Rows from block 5 of a small CTC audio transcriber, named by matrix and row number. Rows with one number belong to one neuron. Each number is 200 + 20 x the weight over its row's rms, rounded and kept within 0 to 999. All counts start at 0.
After each neuron's rows are labels from the 100 clips, of 14976, where the neuron reaches its highest value: "responds to" is what is common among them. Only what is clearly more common there than usual is listed. The data: short read English sentences (LibriTTS-R).
# fc1: MLP up (model.blocks.5.mlp.fc1.weight, 768x192), inputs 0-191
# fc2: MLP down (model.blocks.5.mlp.fc2.weight, 192x768, transposed), outputs 0-191

fc1.165,183,181,186,217,217,183,215,199,196,212,174,207,217,208,151,165,187,154,171,199,230,190,182,204,200,203,179,180,208,172,203,189,221,178,195,186,176,231,182,168,185,178,194,186,186,195,206,215,198,197,237,204,213,204,236,181,203,181,204,217,200,176,219,190,203,179,195,205,215,197,185,216,166,188,191,175,184,175,190,207,158,215,197,202,198,189,196,255,188,209,211,190,236,174,244,220,243,181,190,164,218,161,242,224,204,181,187,210,204,199,229,171,180,207,219,189,210,177,180,230,205,189,221,184,184,205,173,186,195,185,206,197,190,181,180,178,214,179,200,181,191,187,247,196,201,220,198,236,210,220,200,201,207,210,169,226,213,165,224,175,207,217,203,204,159,199,200,205,211,171,205,199,185,200,231,207,215,235,232,204,238,161,208,194,212,193,216,227,187,200,165,197
fc2.165,199,194,174,212,192,183,237,203,213,196,224,176,209,209,196,229,195,225,214,198,183,194,161,178,222,196,208,198,221,179,184,207,197,234,239,239,211,171,226,195,236,219,186,247,194,188,197,198,230,208,168,181,185,199,188,203,194,243,217,196,208,210,172,223,205,251,220,175,206,213,197,202,196,205,223,218,196,201,207,227,251,184,174,177,185,170,219,172,185,212,222,191,204,214,168,224,183,208,229,196,195,205,208,210,203,183,215,221,167,211,171,196,175,218,167,173,202,173,200,200,205,209,178,215,206,244,199,219,200,190,209,203,183,177,196,190,177,188,185,189,177,169,191,217,189,168,187,188,180,209,159,202,200,199,228,197,185,242,180,193,203,159,208,185,206,236,210,196,209,221,182,199,230,214,164,209,162,190,221,189,202,197,215,175,170,195,181,223,203,231,223,171
responds to: the word "she"

fc1.24,212,218,229,199,175,179,208,203,225,171,173,211,178,231,215,177,164,175,195,223,217,172,166,204,198,204,220,222,215,186,245,178,205,221,199,177,168,242,210,215,191,157,197,197,183,215,196,163,196,213,173,217,219,174,228,183,241,171,197,182,174,202,220,168,194,195,228,174,181,169,178,181,207,183,188,182,196,200,206,191,197,229,201,220,182,182,230,236,195,199,223,232,192,192,176,210,218,176,194,191,207,218,166,184,196,179,212,180,217,185,213,182,201,187,180,211,226,201,177,186,199,201,239,228,180,205,206,213,194,178,238,212,223,206,182,236,194,227,212,216,187,174,179,190,201,235,181,193,193,197,227,210,224,197,209,186,188,200,200,215,190,211,195,203,224,206,176,160,194,193,203,166,172,178,205,189,216,190,216,192,170,236,219,169,186,238,209,191,218,174,203,174
fc2.24,185,185,177,188,202,199,187,216,195,222,216,177,219,184,209,209,139,190,217,174,185,207,171,222,208,188,173,183,175,210,182,193,220,191,193,205,227,202,217,167,179,242,195,186,230,198,181,241,198,195,220,198,176,196,200,210,195,203,212,205,178,179,182,195,190,202,142,221,212,234,186,211,176,193,185,218,250,178,206,203,199,181,188,194,212,168,184,174,193,220,199,177,199,215,238,199,197,212,197,200,220,170,216,196,186,224,208,185,129,173,204,176,174,202,212,177,192,211,177,182,182,189,189,175,221,216,238,182,228,173,173,191,165,207,175,181,196,236,170,210,201,209,221,172,216,172,219,235,172,187,217,188,231,212,189,198,200,238,200,161,192,221,197,209,185,184,205,232,179,190,196,208,185,193,191,206,207,199,189,191,198,201,187,239,207,189,193,204,180,237,194,204
responds to: the word "i"

fc1.718,204,201,182,207,210,153,186,226,194,186,202,183,224,223,183,198,176,166,196,187,215,208,200,203,204,189,188,212,235,188,168,211,182,232,210,206,232,217,231,170,208,145,220,192,197,201,192,187,174,192,196,155,220,182,234,196,218,189,208,199,189,230,228,192,212,188,200,227,249,205,188,194,163,210,194,181,224,207,173,215,202,174,214,227,196,206,211,206,183,201,193,199,257,196,198,220,219,218,150,170,197,201,220,185,208,173,190,232,217,206,188,209,177,182,185,224,222,235,165,222,176,195,203,204,192,209,185,211,171,184,187,191,166,206,193,177,183,184,196,203,223,185,184,228,237,228,218,206,238,210,201,191,219,211,198,205,178,192,191,194,208,201,175,244,195,228,211,177,219,184,161,199,180,214,181,179,172,179,183,216,186,204,190,194,221,199,200,196,162,187,223,236
fc2.718,195,154,212,225,236,212,201,185,202,208,169,205,199,178,192,226,232,207,171,213,248,214,216,202,206,210,213,188,202,182,228,217,196,196,213,213,165,221,193,184,188,214,169,194,201,214,224,203,190,174,214,184,200,164,188,167,201,249,240,199,199,181,201,180,204,227,209,223,175,223,217,158,228,192,201,187,173,206,223,190,159,223,173,162,202,170,172,217,208,174,189,185,164,180,181,181,173,168,242,202,197,191,181,191,191,238,175,184,231,203,224,218,222,228,233,193,181,193,207,165,190,222,195,174,216,191,204,169,207,205,206,209,202,180,184,227,210,217,230,196,190,211,194,158,190,163,179,196,175,172,203,194,199,203,203,168,217,186,189,215,233,194,218,177,218,201,197,208,211,210,198,209,203,196,194,187,195,200,223,199,212,174,207,202,242,190,230,182,192,226,204,194
responds to: the word "she"

fc1.141,168,208,184,180,206,218,230,240,188,207,194,197,195,205,211,178,186,262,206,175,210,195,196,168,187,217,231,219,189,185,162,199,213,211,200,211,201,209,201,207,231,208,180,256,193,207,180,215,215,186,235,238,221,181,186,211,181,200,183,183,207,200,214,165,191,169,215,197,204,160,172,225,209,204,208,220,201,216,189,202,196,172,213,193,206,199,188,210,167,215,166,196,168,216,217,163,188,227,231,162,210,216,197,161,208,213,204,197,164,217,199,203,200,222,256,202,237,201,173,183,202,189,214,186,177,179,202,224,195,231,205,226,193,227,216,187,209,168,207,205,179,214,198,204,208,225,203,192,183,214,197,242,209,149,182,210,191,161,233,194,216,199,224,220,175,160,204,204,193,193,156,191,202,195,194,212,207,203,187,213,206,186,214,206,180,205,167,203,216,202,220,210
fc2.141,183,222,211,228,207,191,163,208,234,239,209,199,186,197,176,226,181,223,198,180,200,178,198,193,181,180,199,184,206,224,155,183,148,189,200,192,211,216,228,169,179,175,169,186,194,171,205,184,208,205,200,235,203,220,184,200,202,159,226,186,209,211,220,215,196,236,231,198,199,187,195,199,179,172,218,228,189,200,216,254,200,246,208,198,178,204,247,207,191,175,211,197,190,211,216,244,201,204,199,205,179,179,214,218,167,195,185,175,190,222,196,193,174,212,201,198,186,204,201,170,176,184,195,200,204,170,204,185,209,207,219,209,214,185,197,180,222,191,196,249,206,187,199,195,183,214,193,217,239,206,229,163,227,201,198,185,196,219,213,207,214,187,177,228,221,215,205,175,193,192,183,161,175,222,199,224,176,184,182,186,161,236,244,195,200,206,238,209,185,201,203,214
responds to: voice: female

fc1.195,185,201,210,199,170,189,207,223,184,189,231,187,176,197,156,218,198,217,188,218,208,206,191,198,202,170,180,187,200,182,217,213,155,184,226,195,211,182,170,203,233,227,199,193,176,199,232,189,202,212,175,226,173,180,195,231,202,230,157,217,200,213,177,230,191,193,195,209,178,167,213,173,204,209,223,224,222,195,191,191,183,214,192,212,200,202,212,181,213,169,172,204,228,208,210,199,149,210,200,201,204,216,222,187,179,181,163,180,210,223,224,200,203,191,237,218,164,183,222,215,174,224,150,192,198,173,203,205,250,184,190,203,231,177,172,204,215,179,200,223,183,188,183,204,193,211,169,206,208,215,182,179,214,198,232,206,193,200,199,182,201,195,213,239,194,221,229,195,198,205,177,188,191,170,177,174,158,202,219,205,229,170,201,206,161,185,220,171,220,197,232,164
fc2.195,208,188,185,226,180,201,201,214,215,232,210,188,215,183,207,193,217,181,219,179,183,204,172,241,209,202,261,187,192,178,223,191,232,187,182,205,204,234,220,199,196,204,201,238,221,216,187,195,167,187,215,219,174,210,164,178,177,186,215,162,196,205,215,202,166,226,216,188,197,223,201,164,193,191,199,197,203,207,194,167,170,190,239,201,194,213,206,214,191,213,189,236,189,199,188,211,242,177,195,182,207,181,228,204,219,230,214,170,230,177,183,189,172,180,178,189,231,232,165,208,207,179,238,204,198,226,189,184,169,233,190,219,177,207,200,214,163,211,182,198,198,189,197,212,186,222,206,203,234,147,217,216,175,196,165,203,188,218,215,210,176,189,157,204,230,184,197,203,198,172,209,228,183,214,227,208,211,203,211,191,199,193,191,169,191,200,168,212,177,207,201,236
responds to: voice: female

fc1.174,216,227,167,187,183,217,172,176,198,227,192,244,199,218,222,209,199,220,239,186,205,168,244,212,216,235,168,224,196,205,205,212,188,206,203,232,209,195,208,176,183,200,267,196,209,189,195,171,198,201,179,192,216,219,221,194,193,174,208,169,149,190,196,174,177,197,184,194,184,200,187,179,185,206,216,201,190,201,192,240,202,191,216,221,188,196,203,187,202,189,221,197,187,186,200,211,184,198,203,180,181,171,201,212,215,209,219,165,179,242,235,171,191,168,194,211,219,185,199,220,237,185,223,214,243,219,225,200,196,198,171,188,179,174,197,216,203,152,216,197,205,197,191,202,188,208,212,146,196,170,182,201,229,205,212,175,171,194,196,200,199,209,225,189,218,191,202,153,190,197,189,208,185,213,192,163,218,208,187,176,222,226,208,197,161,194,234,177,202,179,194,222
fc2.174,180,183,192,207,185,200,189,183,168,152,177,220,169,189,191,191,192,198,231,194,206,227,195,212,207,173,222,215,210,201,208,217,241,178,216,204,189,202,251,236,248,231,233,166,172,219,225,211,193,185,155,233,205,205,216,202,195,247,219,213,218,187,198,197,199,208,195,168,194,167,211,212,215,190,185,225,215,177,205,177,223,219,205,206,213,212,146,184,196,193,205,204,196,240,195,227,214,213,235,232,197,180,176,209,205,203,192,190,193,223,199,192,189,197,173,211,207,193,207,195,215,183,220,179,210,216,204,186,201,167,187,208,216,193,176,209,166,173,203,182,208,221,183,228,200,185,232,218,206,235,203,214,207,208,198,207,235,210,200,179,201,184,234,191,236,202,178,191,163,194,217,208,236,220,172,208,178,221,209,178,188,220,222,193,249,209,197,170,227,197,187,208
responds to: voice: male

fc1.200,210,205,193,178,227,163,201,191,203,197,229,187,212,173,159,198,216,238,248,213,208,198,231,171,194,203,185,225,191,168,186,204,194,189,165,218,187,216,219,209,211,188,186,210,179,207,224,197,213,222,190,201,187,204,216,200,158,164,219,185,212,188,175,178,232,186,235,184,204,209,199,196,206,196,180,207,207,146,182,206,174,182,190,236,219,211,217,214,173,183,172,190,189,204,195,193,199,209,215,198,197,184,161,188,195,221,224,181,189,213,212,182,191,209,185,188,219,197,195,163,197,200,185,208,185,167,172,248,185,200,207,197,198,154,176,197,191,206,212,208,191,212,221,207,171,215,209,184,202,216,201,227,183,197,193,198,162,206,246,153,192,212,196,231,209,165,179,192,167,180,212,217,205,225,185,212,216,208,202,166,161,194,169,176,217,186,195,151,229,219,233,196
fc2.200,170,239,247,255,194,230,181,210,201,176,202,208,146,226,210,161,177,180,200,169,194,195,178,207,197,184,220,188,191,219,190,203,208,214,217,178,210,196,191,191,227,190,230,177,206,198,198,199,187,192,216,179,189,193,197,243,233,216,143,174,178,222,212,199,183,202,195,201,204,191,204,213,158,206,203,213,199,247,207,205,206,184,190,194,205,171,221,201,219,244,187,198,188,230,202,212,209,183,191,177,184,185,196,243,184,224,191,213,199,195,196,207,164,204,199,206,231,199,192,203,215,223,192,183,231,234,202,153,225,202,193,191,202,227,189,176,201,217,194,204,197,193,216,215,198,225,198,223,200,200,199,183,223,215,217,223,204,185,162,228,198,161,157,191,210,195,236,186,220,181,234,218,216,218,190,208,206,210,175,226,192,216,235,203,218,172,167,175,204,188,192,187
responds to: voice: female

fc1.247,220,219,195,216,208,193,227,203,210,147,212,212,239,211,207,200,169,211,187,229,193,191,229,225,183,205,188,182,176,209,186,168,222,189,162,195,211,216,159,217,200,170,211,171,189,180,213,193,166,173,229,207,185,208,204,177,231,200,205,226,212,191,199,196,192,217,190,178,167,229,229,196,200,196,203,178,178,180,179,188,188,178,184,224,220,211,171,203,179,205,204,201,191,188,190,185,201,185,182,215,196,168,224,141,202,225,186,203,159,218,177,173,188,200,211,185,212,150,222,194,208,213,228,187,259,201,192,196,185,163,234,208,198,176,196,190,165,219,214,192,217,221,183,228,201,191,184,189,194,194,195,211,237,192,204,207,197,207,219,225,211,188,210,170,166,196,213,181,226,205,190,193,240,191,192,175,181,181,191,234,236,193,207,216,207,182,202,166,202,214,222,229
fc2.247,200,240,209,169,170,221,210,222,189,203,205,211,189,166,190,224,205,223,205,161,180,184,190,177,226,154,181,254,187,173,236,156,214,163,208,211,162,190,186,208,187,193,216,197,178,178,193,207,215,194,184,180,209,192,231,171,193,200,165,184,213,215,207,208,239,203,205,205,206,178,150,191,209,200,215,208,223,215,195,213,226,215,239,204,189,188,196,194,169,170,193,189,182,192,211,212,214,195,211,217,188,201,198,206,175,179,182,209,205,178,215,198,208,171,203,240,212,219,176,195,195,200,219,191,169,172,169,195,212,202,194,171,216,235,205,200,236,186,207,187,192,189,197,201,210,213,204,184,196,235,234,181,195,231,214,188,224,189,205,183,186,223,181,187,213,192,177,184,171,212,175,162,223,198,177,182,219,167,208,206,183,219,224,179,226,193,169,200,224,163,211,165
responds to: voice: male