{
  "train_examples": 26041,
  "norm": "layernorm",
  "bias": "all",
  "inner_norm": false,
  "layers": 16,
  "init": "xavier_uniform",
  "epochs": 22.9,
  "warmup_steps": 1860,
  "adamw_weight_decay_other_params": 0
}
Rows from block 9, named by matrix and row number. Rows with one number belong to one neuron. Each number is 50 + 15 x the weight over the matrix's rms, rounded and kept within 0 to 99. All counts start at 0.
# fc1: MLP up (model.blocks.9.mlp.fc1.weight, 768x192), inputs 0-191
# fc2: MLP down (model.blocks.9.mlp.fc2.weight, 192x768, transposed), outputs 0-191
fc1.596:61 58 54 56 56 59 63 45 69 57 61 59 40 38 55 47 38 51 55 49 38 38 42 60 66 44 62 45 58 40 66 52 52 38 61 47 40 69 66 49 40 54 61 42 43 51 38 25 37 46 49 44 53 64 51 49 47 43 40 49 36 63 37 56 51 50 38 56 62 55 51 76 54 51 57 52 47 68 63 65 46 42 36 57 32 41 55 41 54 38 55 42 31 47 50 39 47 32 41 47 62 64 41 40 37 52 47 41 70 62 65 57 59 43 66 53 54 43 44 57 63 42 70 53 52 45 79 57 38 37 77 64 46 47 46 50 56 66 63 47 60 47 61 49 59 47 52 54 40 36 51 54 50 42 62 46 49 60 59 44 47 66 32 55 65 46 53 56 38 39 52 50 42 48 62 49 38 45 57 61 54 63 60 64 66 53 47 49 40 36 31 49
fc1.597:40 70 16 58 58 38 44 31 49 59 47 56 35 60 67 47 65 31 46 38 50 72 61 66 77 55 48 63 48 59 64 62 46 46 67 62 37 54 37 44 40 54 68 19 52 55 67 44 57 53 48 46 45 64 54 66 76 53 53 65 29 40 53 43 31 47 64 40 62 28 74 73 47 58 72 68 62 40 40 44 78 60 31 67 61 56 72 63 61 59 28 65 60 46 69 58 46 33 59 49 24 29 15 55 66 68 48 66 40 48 48 41 74 44 34 38 70 42 26 37 29 41 39 53 57 34 61 58 64 60 60 42 73 28 47 62 54 53 45 80 56 44 55 61 29 27 28 46 44 51 24 64 71 53 49 47 45 53 61 53 33 34 34 78 25 76 26 60 61 19 53 53 43 54 35 40 54 44 14 37 58 48 32 70 45 93 43 45 46 72 74 52
fc1.598:32 60 76 45 60 48 84 59 48 25 43 32 30 34 54 33 77 65 41 71 52 51 48 21 54 71 61 62 46 50 73 52 58 49 43 32 23 31 40 51 60 51 47 46 69 32 40 22 73 41 45 57 40 40 38 62 49 76 27 26 61 68 37 71 59 73 30 45 37 39 46 45 64 55 37 72 22 44 38 61 41 56 71 46 59 30 45 28 49 56 62 52 35 44 72 26 52 48 52 58 78 35 50 69 01 41 41 25 47 66 41 35 73 56 34 92 56 51 36 51 46 55 39 63 22 57 23 55 27 50 37 53 35 36 66 44 44 38 46 45 67 54 41 71 49 61 62 66 37 55 75 37 54 34 50 33 48 52 41 54 31 40 60 64 48 46 48 37 53 45 47 51 49 49 59 38 39 75 52 77 65 63 71 56 31 43 28 62 31 29 54 76
fc1.599:59 53 67 34 19 43 35 49 58 58 49 75 32 45 46 50 38 76 39 48 55 37 52 83 71 30 32 32 53 45 65 41 65 53 61 66 58 51 32 53 68 59 53 38 37 48 56 41 41 67 65 56 36 41 82 67 67 42 57 45 53 47 67 33 61 38 57 28 31 36 73 62 38 61 45 43 48 47 37 39 49 51 42 49 26 51 58 67 70 66 74 54 52 63 43 55 56 54 34 63 41 49 37 54 61 48 37 82 40 65 36 62 20 39 54 36 40 14 53 70 62 33 48 76 48 29 83 48 60 68 50 50 11 68 69 65 48 55 50 44 64 30 47 44 69 38 42 41 44 56 58 61 49 37 73 46 49 52 44 47 23 69 49 60 43 54 50 67 41 42 30 60 18 57 41 68 26 31 43 25 74 70 50 70 70 60 75 40 21 42 67 86
fc1.600:45 66 53 70 20 53 55 30 48 56 30 70 43 52 41 43 31 68 42 60 57 58 62 52 53 19 51 58 25 68 59 54 55 61 66 51 58 75 50 61 45 58 53 36 60 43 69 74 46 35 70 83 75 80 48 59 52 70 39 31 88 77 32 43 49 38 50 60 79 48 43 77 64 44 68 51 55 62 83 53 52 58 49 58 29 50 41 51 39 53 46 58 68 72 57 31 45 70 33 45 42 46 39 51 41 63 54 36 49 58 81 45 37 28 55 48 57 34 60 45 47 42 46 75 55 55 50 49 64 63 60 70 60 50 59 52 51 36 72 59 48 50 52 53 50 75 46 28 47 40 48 54 27 59 70 72 64 19 60 37 43 72 65 48 60 47 41 60 29 46 61 65 49 51 49 45 80 43 38 59 41 54 47 48 41 73 32 46 69 33 58 47
fc1.601:16 47 47 34 52 59 45 36 68 48 55 57 62 33 42 39 56 40 53 41 29 68 47 53 26 59 54 61 54 46 52 59 65 57 67 23 15 28 73 40 48 51 36 60 76 69 51 68 59 52 77 29 51 68 59 44 56 74 32 54 35 64 69 69 59 56 58 26 39 44 61 30 80 61 53 55 31 40 66 55 26 52 44 68 40 17 44 47 47 33 63 46 51 47 38 53 51 27 30 38 74 59 71 54 55 50 72 39 44 62 34 62 34 60 59 33 42 32 57 43 60 44 60 61 72 40 54 45 42 44 26 54 46 49 47 60 43 67 35 39 64 43 65 52 55 44 64 33 42 50 84 26 40 63 69 57 71 35 55 69 55 38 63 62 41 40 42 42 50 14 37 45 30 62 44 33 79 76 16 40 48 57 39 58 28 43 61 57 55 18 51 68
fc1.602:40 32 75 75 43 73 49 71 48 53 55 49 60 36 18 68 61 55 57 15 70 62 57 36 35 42 72 64 52 32 44 43 78 39 43 47 58 62 23 81 35 40 42 50 64 47 32 41 29 86 49 29 71 54 33 46 50 48 44 58 62 60 17 47 61 54 59 61 18 32 59 56 24 41 60 75 44 55 58 38 29 35 74 45 17 45 42 53 59 21 72 57 40 41 37 57 61 39 35 64 35 75 40 37 50 65 46 39 56 63 35 37 53 33 78 52 54 28 53 04 24 34 49 43 52 60 62 53 64 43 72 52 11 58 63 74 46 50 11 21 44 33 40 42 81 40 73 54 52 48 56 40 56 74 72 50 59 59 51 25 69 61 69 57 52 58 67 47 42 94 83 50 51 62 64 48 55 55 49 52 58 62 57 31 45 60 35 15 54 73 74 50
fc1.603:65 44 31 43 35 27 40 38 43 53 63 57 43 50 56 34 14 71 62 55 31 44 61 44 31 79 20 32 40 39 28 41 19 18 90 49 37 54 49 76 56 56 18 35 85 40 65 53 51 46 55 56 68 66 26 75 28 38 37 28 68 47 84 42 44 44 70 26 03 59 38 66 46 47 16 39 47 49 55 56 70 49 81 68 67 62 35 77 66 45 06 31 42 48 67 63 52 31 38 41 36 45 31 39 65 44 42 33 66 59 24 96 53 58 73 15 70 17 81 16 65 68 66 68 64 47 71 42 51 28 53 58 52 78 67 52 24 79 08 22 71 46 50 63 34 31 58 32 49 66 75 83 43 54 48 50 63 52 73 34 36 86 16 37 68 45 41 48 36 65 54 57 13 66 62 31 59 18 79 49 74 57 26 52 93 63 38 23 62 55 73 45
fc2.596:46 48 55 46 57 59 58 51 50 55 69 56 55 54 54 44 51 48 43 55 46 65 53 52 42 50 46 37 55 52 49 46 53 61 43 56 48 58 47 48 42 42 50 50 54 61 50 53 59 55 57 64 64 56 58 54 54 60 41 33 47 44 51 49 52 53 50 55 39 46 57 43 41 47 48 50 60 53 52 51 50 45 35 47 47 70 42 52 57 20 56 39 53 48 49 51 50 63 58 48 43 50 61 50 61 55 63 42 57 49 55 43 43 59 44 43 51 45 50 50 40 46 46 44 43 50 60 43 47 51 44 56 50 52 50 58 57 49 45 35 36 40 65 47 55 61 46 53 30 36 55 44 59 49 44 48 57 55 46 48 47 48 43 40 52 46 69 55 56 51 52 52 50 50 38 54 47 57 50 45 49 47 44 62 46 50 57 49 37 46 41 47
fc2.597:67 34 62 58 63 50 64 49 45 43 72 68 66 25 44 37 51 62 51 37 56 43 53 48 47 18 54 63 63 51 50 81 45 47 70 41 58 56 65 32 40 69 72 58 60 47 37 64 32 64 47 47 47 36 54 42 31 70 25 57 69 52 31 67 75 52 52 47 55 64 41 51 57 40 25 24 47 59 42 55 40 57 57 48 48 26 42 34 39 38 59 42 43 36 57 62 46 73 19 49 66 35 62 32 31 46 67 47 79 33 59 39 50 50 62 45 47 46 67 28 53 57 74 60 51 75 60 26 44 44 45 47 55 46 60 38 24 41 78 63 42 42 71 28 73 49 49 32 54 80 51 46 28 40 60 43 53 48 38 43 63 57 80 21 42 30 64 45 59 74 28 39 48 40 69 61 56 47 82 85 44 64 49 51 65 42 62 75 59 54 34 38
fc2.598:47 34 38 34 48 50 35 59 62 43 53 73 47 74 37 63 54 27 56 37 65 45 52 62 36 60 48 55 57 56 34 31 43 59 49 48 58 55 67 49 61 55 35 20 68 56 53 38 55 44 71 52 59 38 59 42 53 49 73 89 61 25 58 32 36 47 55 38 34 86 27 42 43 50 73 34 71 70 73 64 48 54 52 44 52 54 68 44 45 46 60 39 54 67 23 56 52 55 51 34 34 53 28 33 53 59 39 47 49 59 43 61 36 74 48 07 55 52 65 63 49 30 71 46 66 57 80 44 79 33 60 69 52 63 38 48 42 52 58 45 36 56 50 69 53 42 58 32 50 47 19 58 43 60 44 56 69 55 39 62 76 45 32 36 65 44 41 60 67 55 57 37 45 57 52 55 59 36 42 46 26 45 60 46 59 59 71 32 73 51 38 35
fc2.599:43 48 41 50 49 58 75 17 83 38 57 41 41 42 45 52 38 20 52 51 67 60 62 07 50 43 66 69 36 52 49 34 52 48 45 04 43 51 81 64 54 70 34 23 63 67 66 52 32 44 43 58 63 55 37 31 25 44 50 49 59 56 47 69 23 35 54 70 55 59 23 46 58 48 67 34 83 58 74 64 64 47 56 64 49 46 51 38 54 62 29 64 38 66 65 45 58 68 39 45 61 36 48 55 43 52 64 52 41 59 34 14 62 49 34 48 68 65 56 24 33 50 55 19 51 52 64 71 50 41 42 55 72 39 34 19 23 45 38 49 45 70 49 81 26 44 38 41 60 38 56 30 45 58 41 49 52 39 52 64 71 32 67 26 39 61 55 36 52 64 51 47 68 37 39 60 64 81 68 57 59 57 34 45 36 62 56 61 66 54 28 46
fc2.600:63 36 63 46 50 26 70 76 56 59 42 42 48 26 65 50 75 50 58 68 36 49 42 50 51 61 57 31 44 48 27 55 51 43 45 46 72 31 32 44 25 20 64 65 56 76 27 47 49 76 40 41 27 38 53 57 44 75 65 45 28 37 36 70 59 41 52 32 37 72 45 17 40 69 50 47 54 57 34 64 68 55 49 60 42 61 56 48 41 38 75 69 28 36 63 60 46 46 57 60 61 48 72 63 74 27 47 33 55 46 57 57 45 56 32 80 65 54 15 55 41 62 58 34 39 30 33 39 42 30 52 50 39 67 39 40 53 57 41 56 46 69 41 42 44 45 23 49 52 82 47 20 51 54 50 46 40 80 54 41 61 52 41 67 43 56 61 61 81 64 56 41 35 46 41 55 59 63 47 44 38 56 61 45 56 43 56 44 68 39 61 52
fc2.601:44 54 60 69 35 75 35 34 75 63 61 23 43 62 48 53 63 34 63 59 71 50 30 41 51 64 59 79 38 38 50 44 78 65 15 60 29 46 56 63 52 77 57 34 65 57 50 52 47 41 34 47 82 28 50 60 32 51 40 64 66 34 10 48 40 23 40 71 48 70 31 29 39 46 62 69 59 74 45 52 70 58 59 52 78 57 18 63 65 39 70 64 41 21 54 49 54 45 54 60 38 18 41 28 50 21 57 32 29 17 64 55 51 26 50 59 44 70 59 40 45 80 65 39 33 47 35 36 31 98 43 51 51 42 41 15 64 45 29 23 49 73 51 43 62 61 64 45 62 59 47 61 71 16 29 74 39 66 73 54 46 49 62 34 49 81 61 31 72 59 65 60 71 31 69 62 45 51 36 58 59 61 57 53 71 73 33 78 53 34 46 51
fc2.602:57 70 26 00 45 24 40 45 55 34 58 73 42 49 73 35 50 66 37 44 39 37 29 36 58 57 34 20 51 49 62 72 23 29 63 48 32 51 66 46 35 46 50 39 33 51 55 32 72 08 63 65 45 43 69 62 61 67 50 56 49 59 83 59 21 11 48 48 76 53 42 33 67 79 57 28 40 38 68 44 47 62 33 75 80 29 65 45 48 28 69 44 40 63 46 46 15 66 64 61 55 39 35 62 56 80 53 63 32 35 54 60 64 56 27 43 23 53 45 61 60 96 26 72 57 67 41 71 49 54 52 31 84 51 45 36 55 43 78 64 63 59 75 47 57 84 33 48 60 42 22 58 39 33 35 63 60 57 62 52 60 57 47 36 63 44 53 65 63 11 50 86 54 49 52 29 68 32 72 77 35 62 53 53 33 47 61 74 52 38 38 54
fc2.603:06 77 40 55 77 41 47 74 86 70 10 20 61 46 62 29 49 56 64 59 64 58 46 35 46 47 66 27 66 66 41 76 25 72 85 17 29 75 36 33 59 84 57 46 36 55 91 68 63 20 66 67 68 78 43 66 73 87 74 31 32 31 97 60 59 63 17 42 43 78 49 37 53 85 39 55 89 43 53 06 56 49 85 19 59 57 40 27 38 07 58 48 41 47 59 45 67 32 55 62 44 54 49 21 37 45 48 49 93 37 25 83 70 67 63 15 43 51 58 00 48 71 41 29 91 00 52 35 52 28 72 56 61 41 37 48 84 00 42 58 43 60 65 49 28 52 67 87 68 66 64 62 44 67 09 65 47 30 17 61 53 62 78 46 59 32 57 95 53 48 29 48 06 60 23 85 49 45 64 59 86 52 41 72 37 00 80 65 53 34 85 77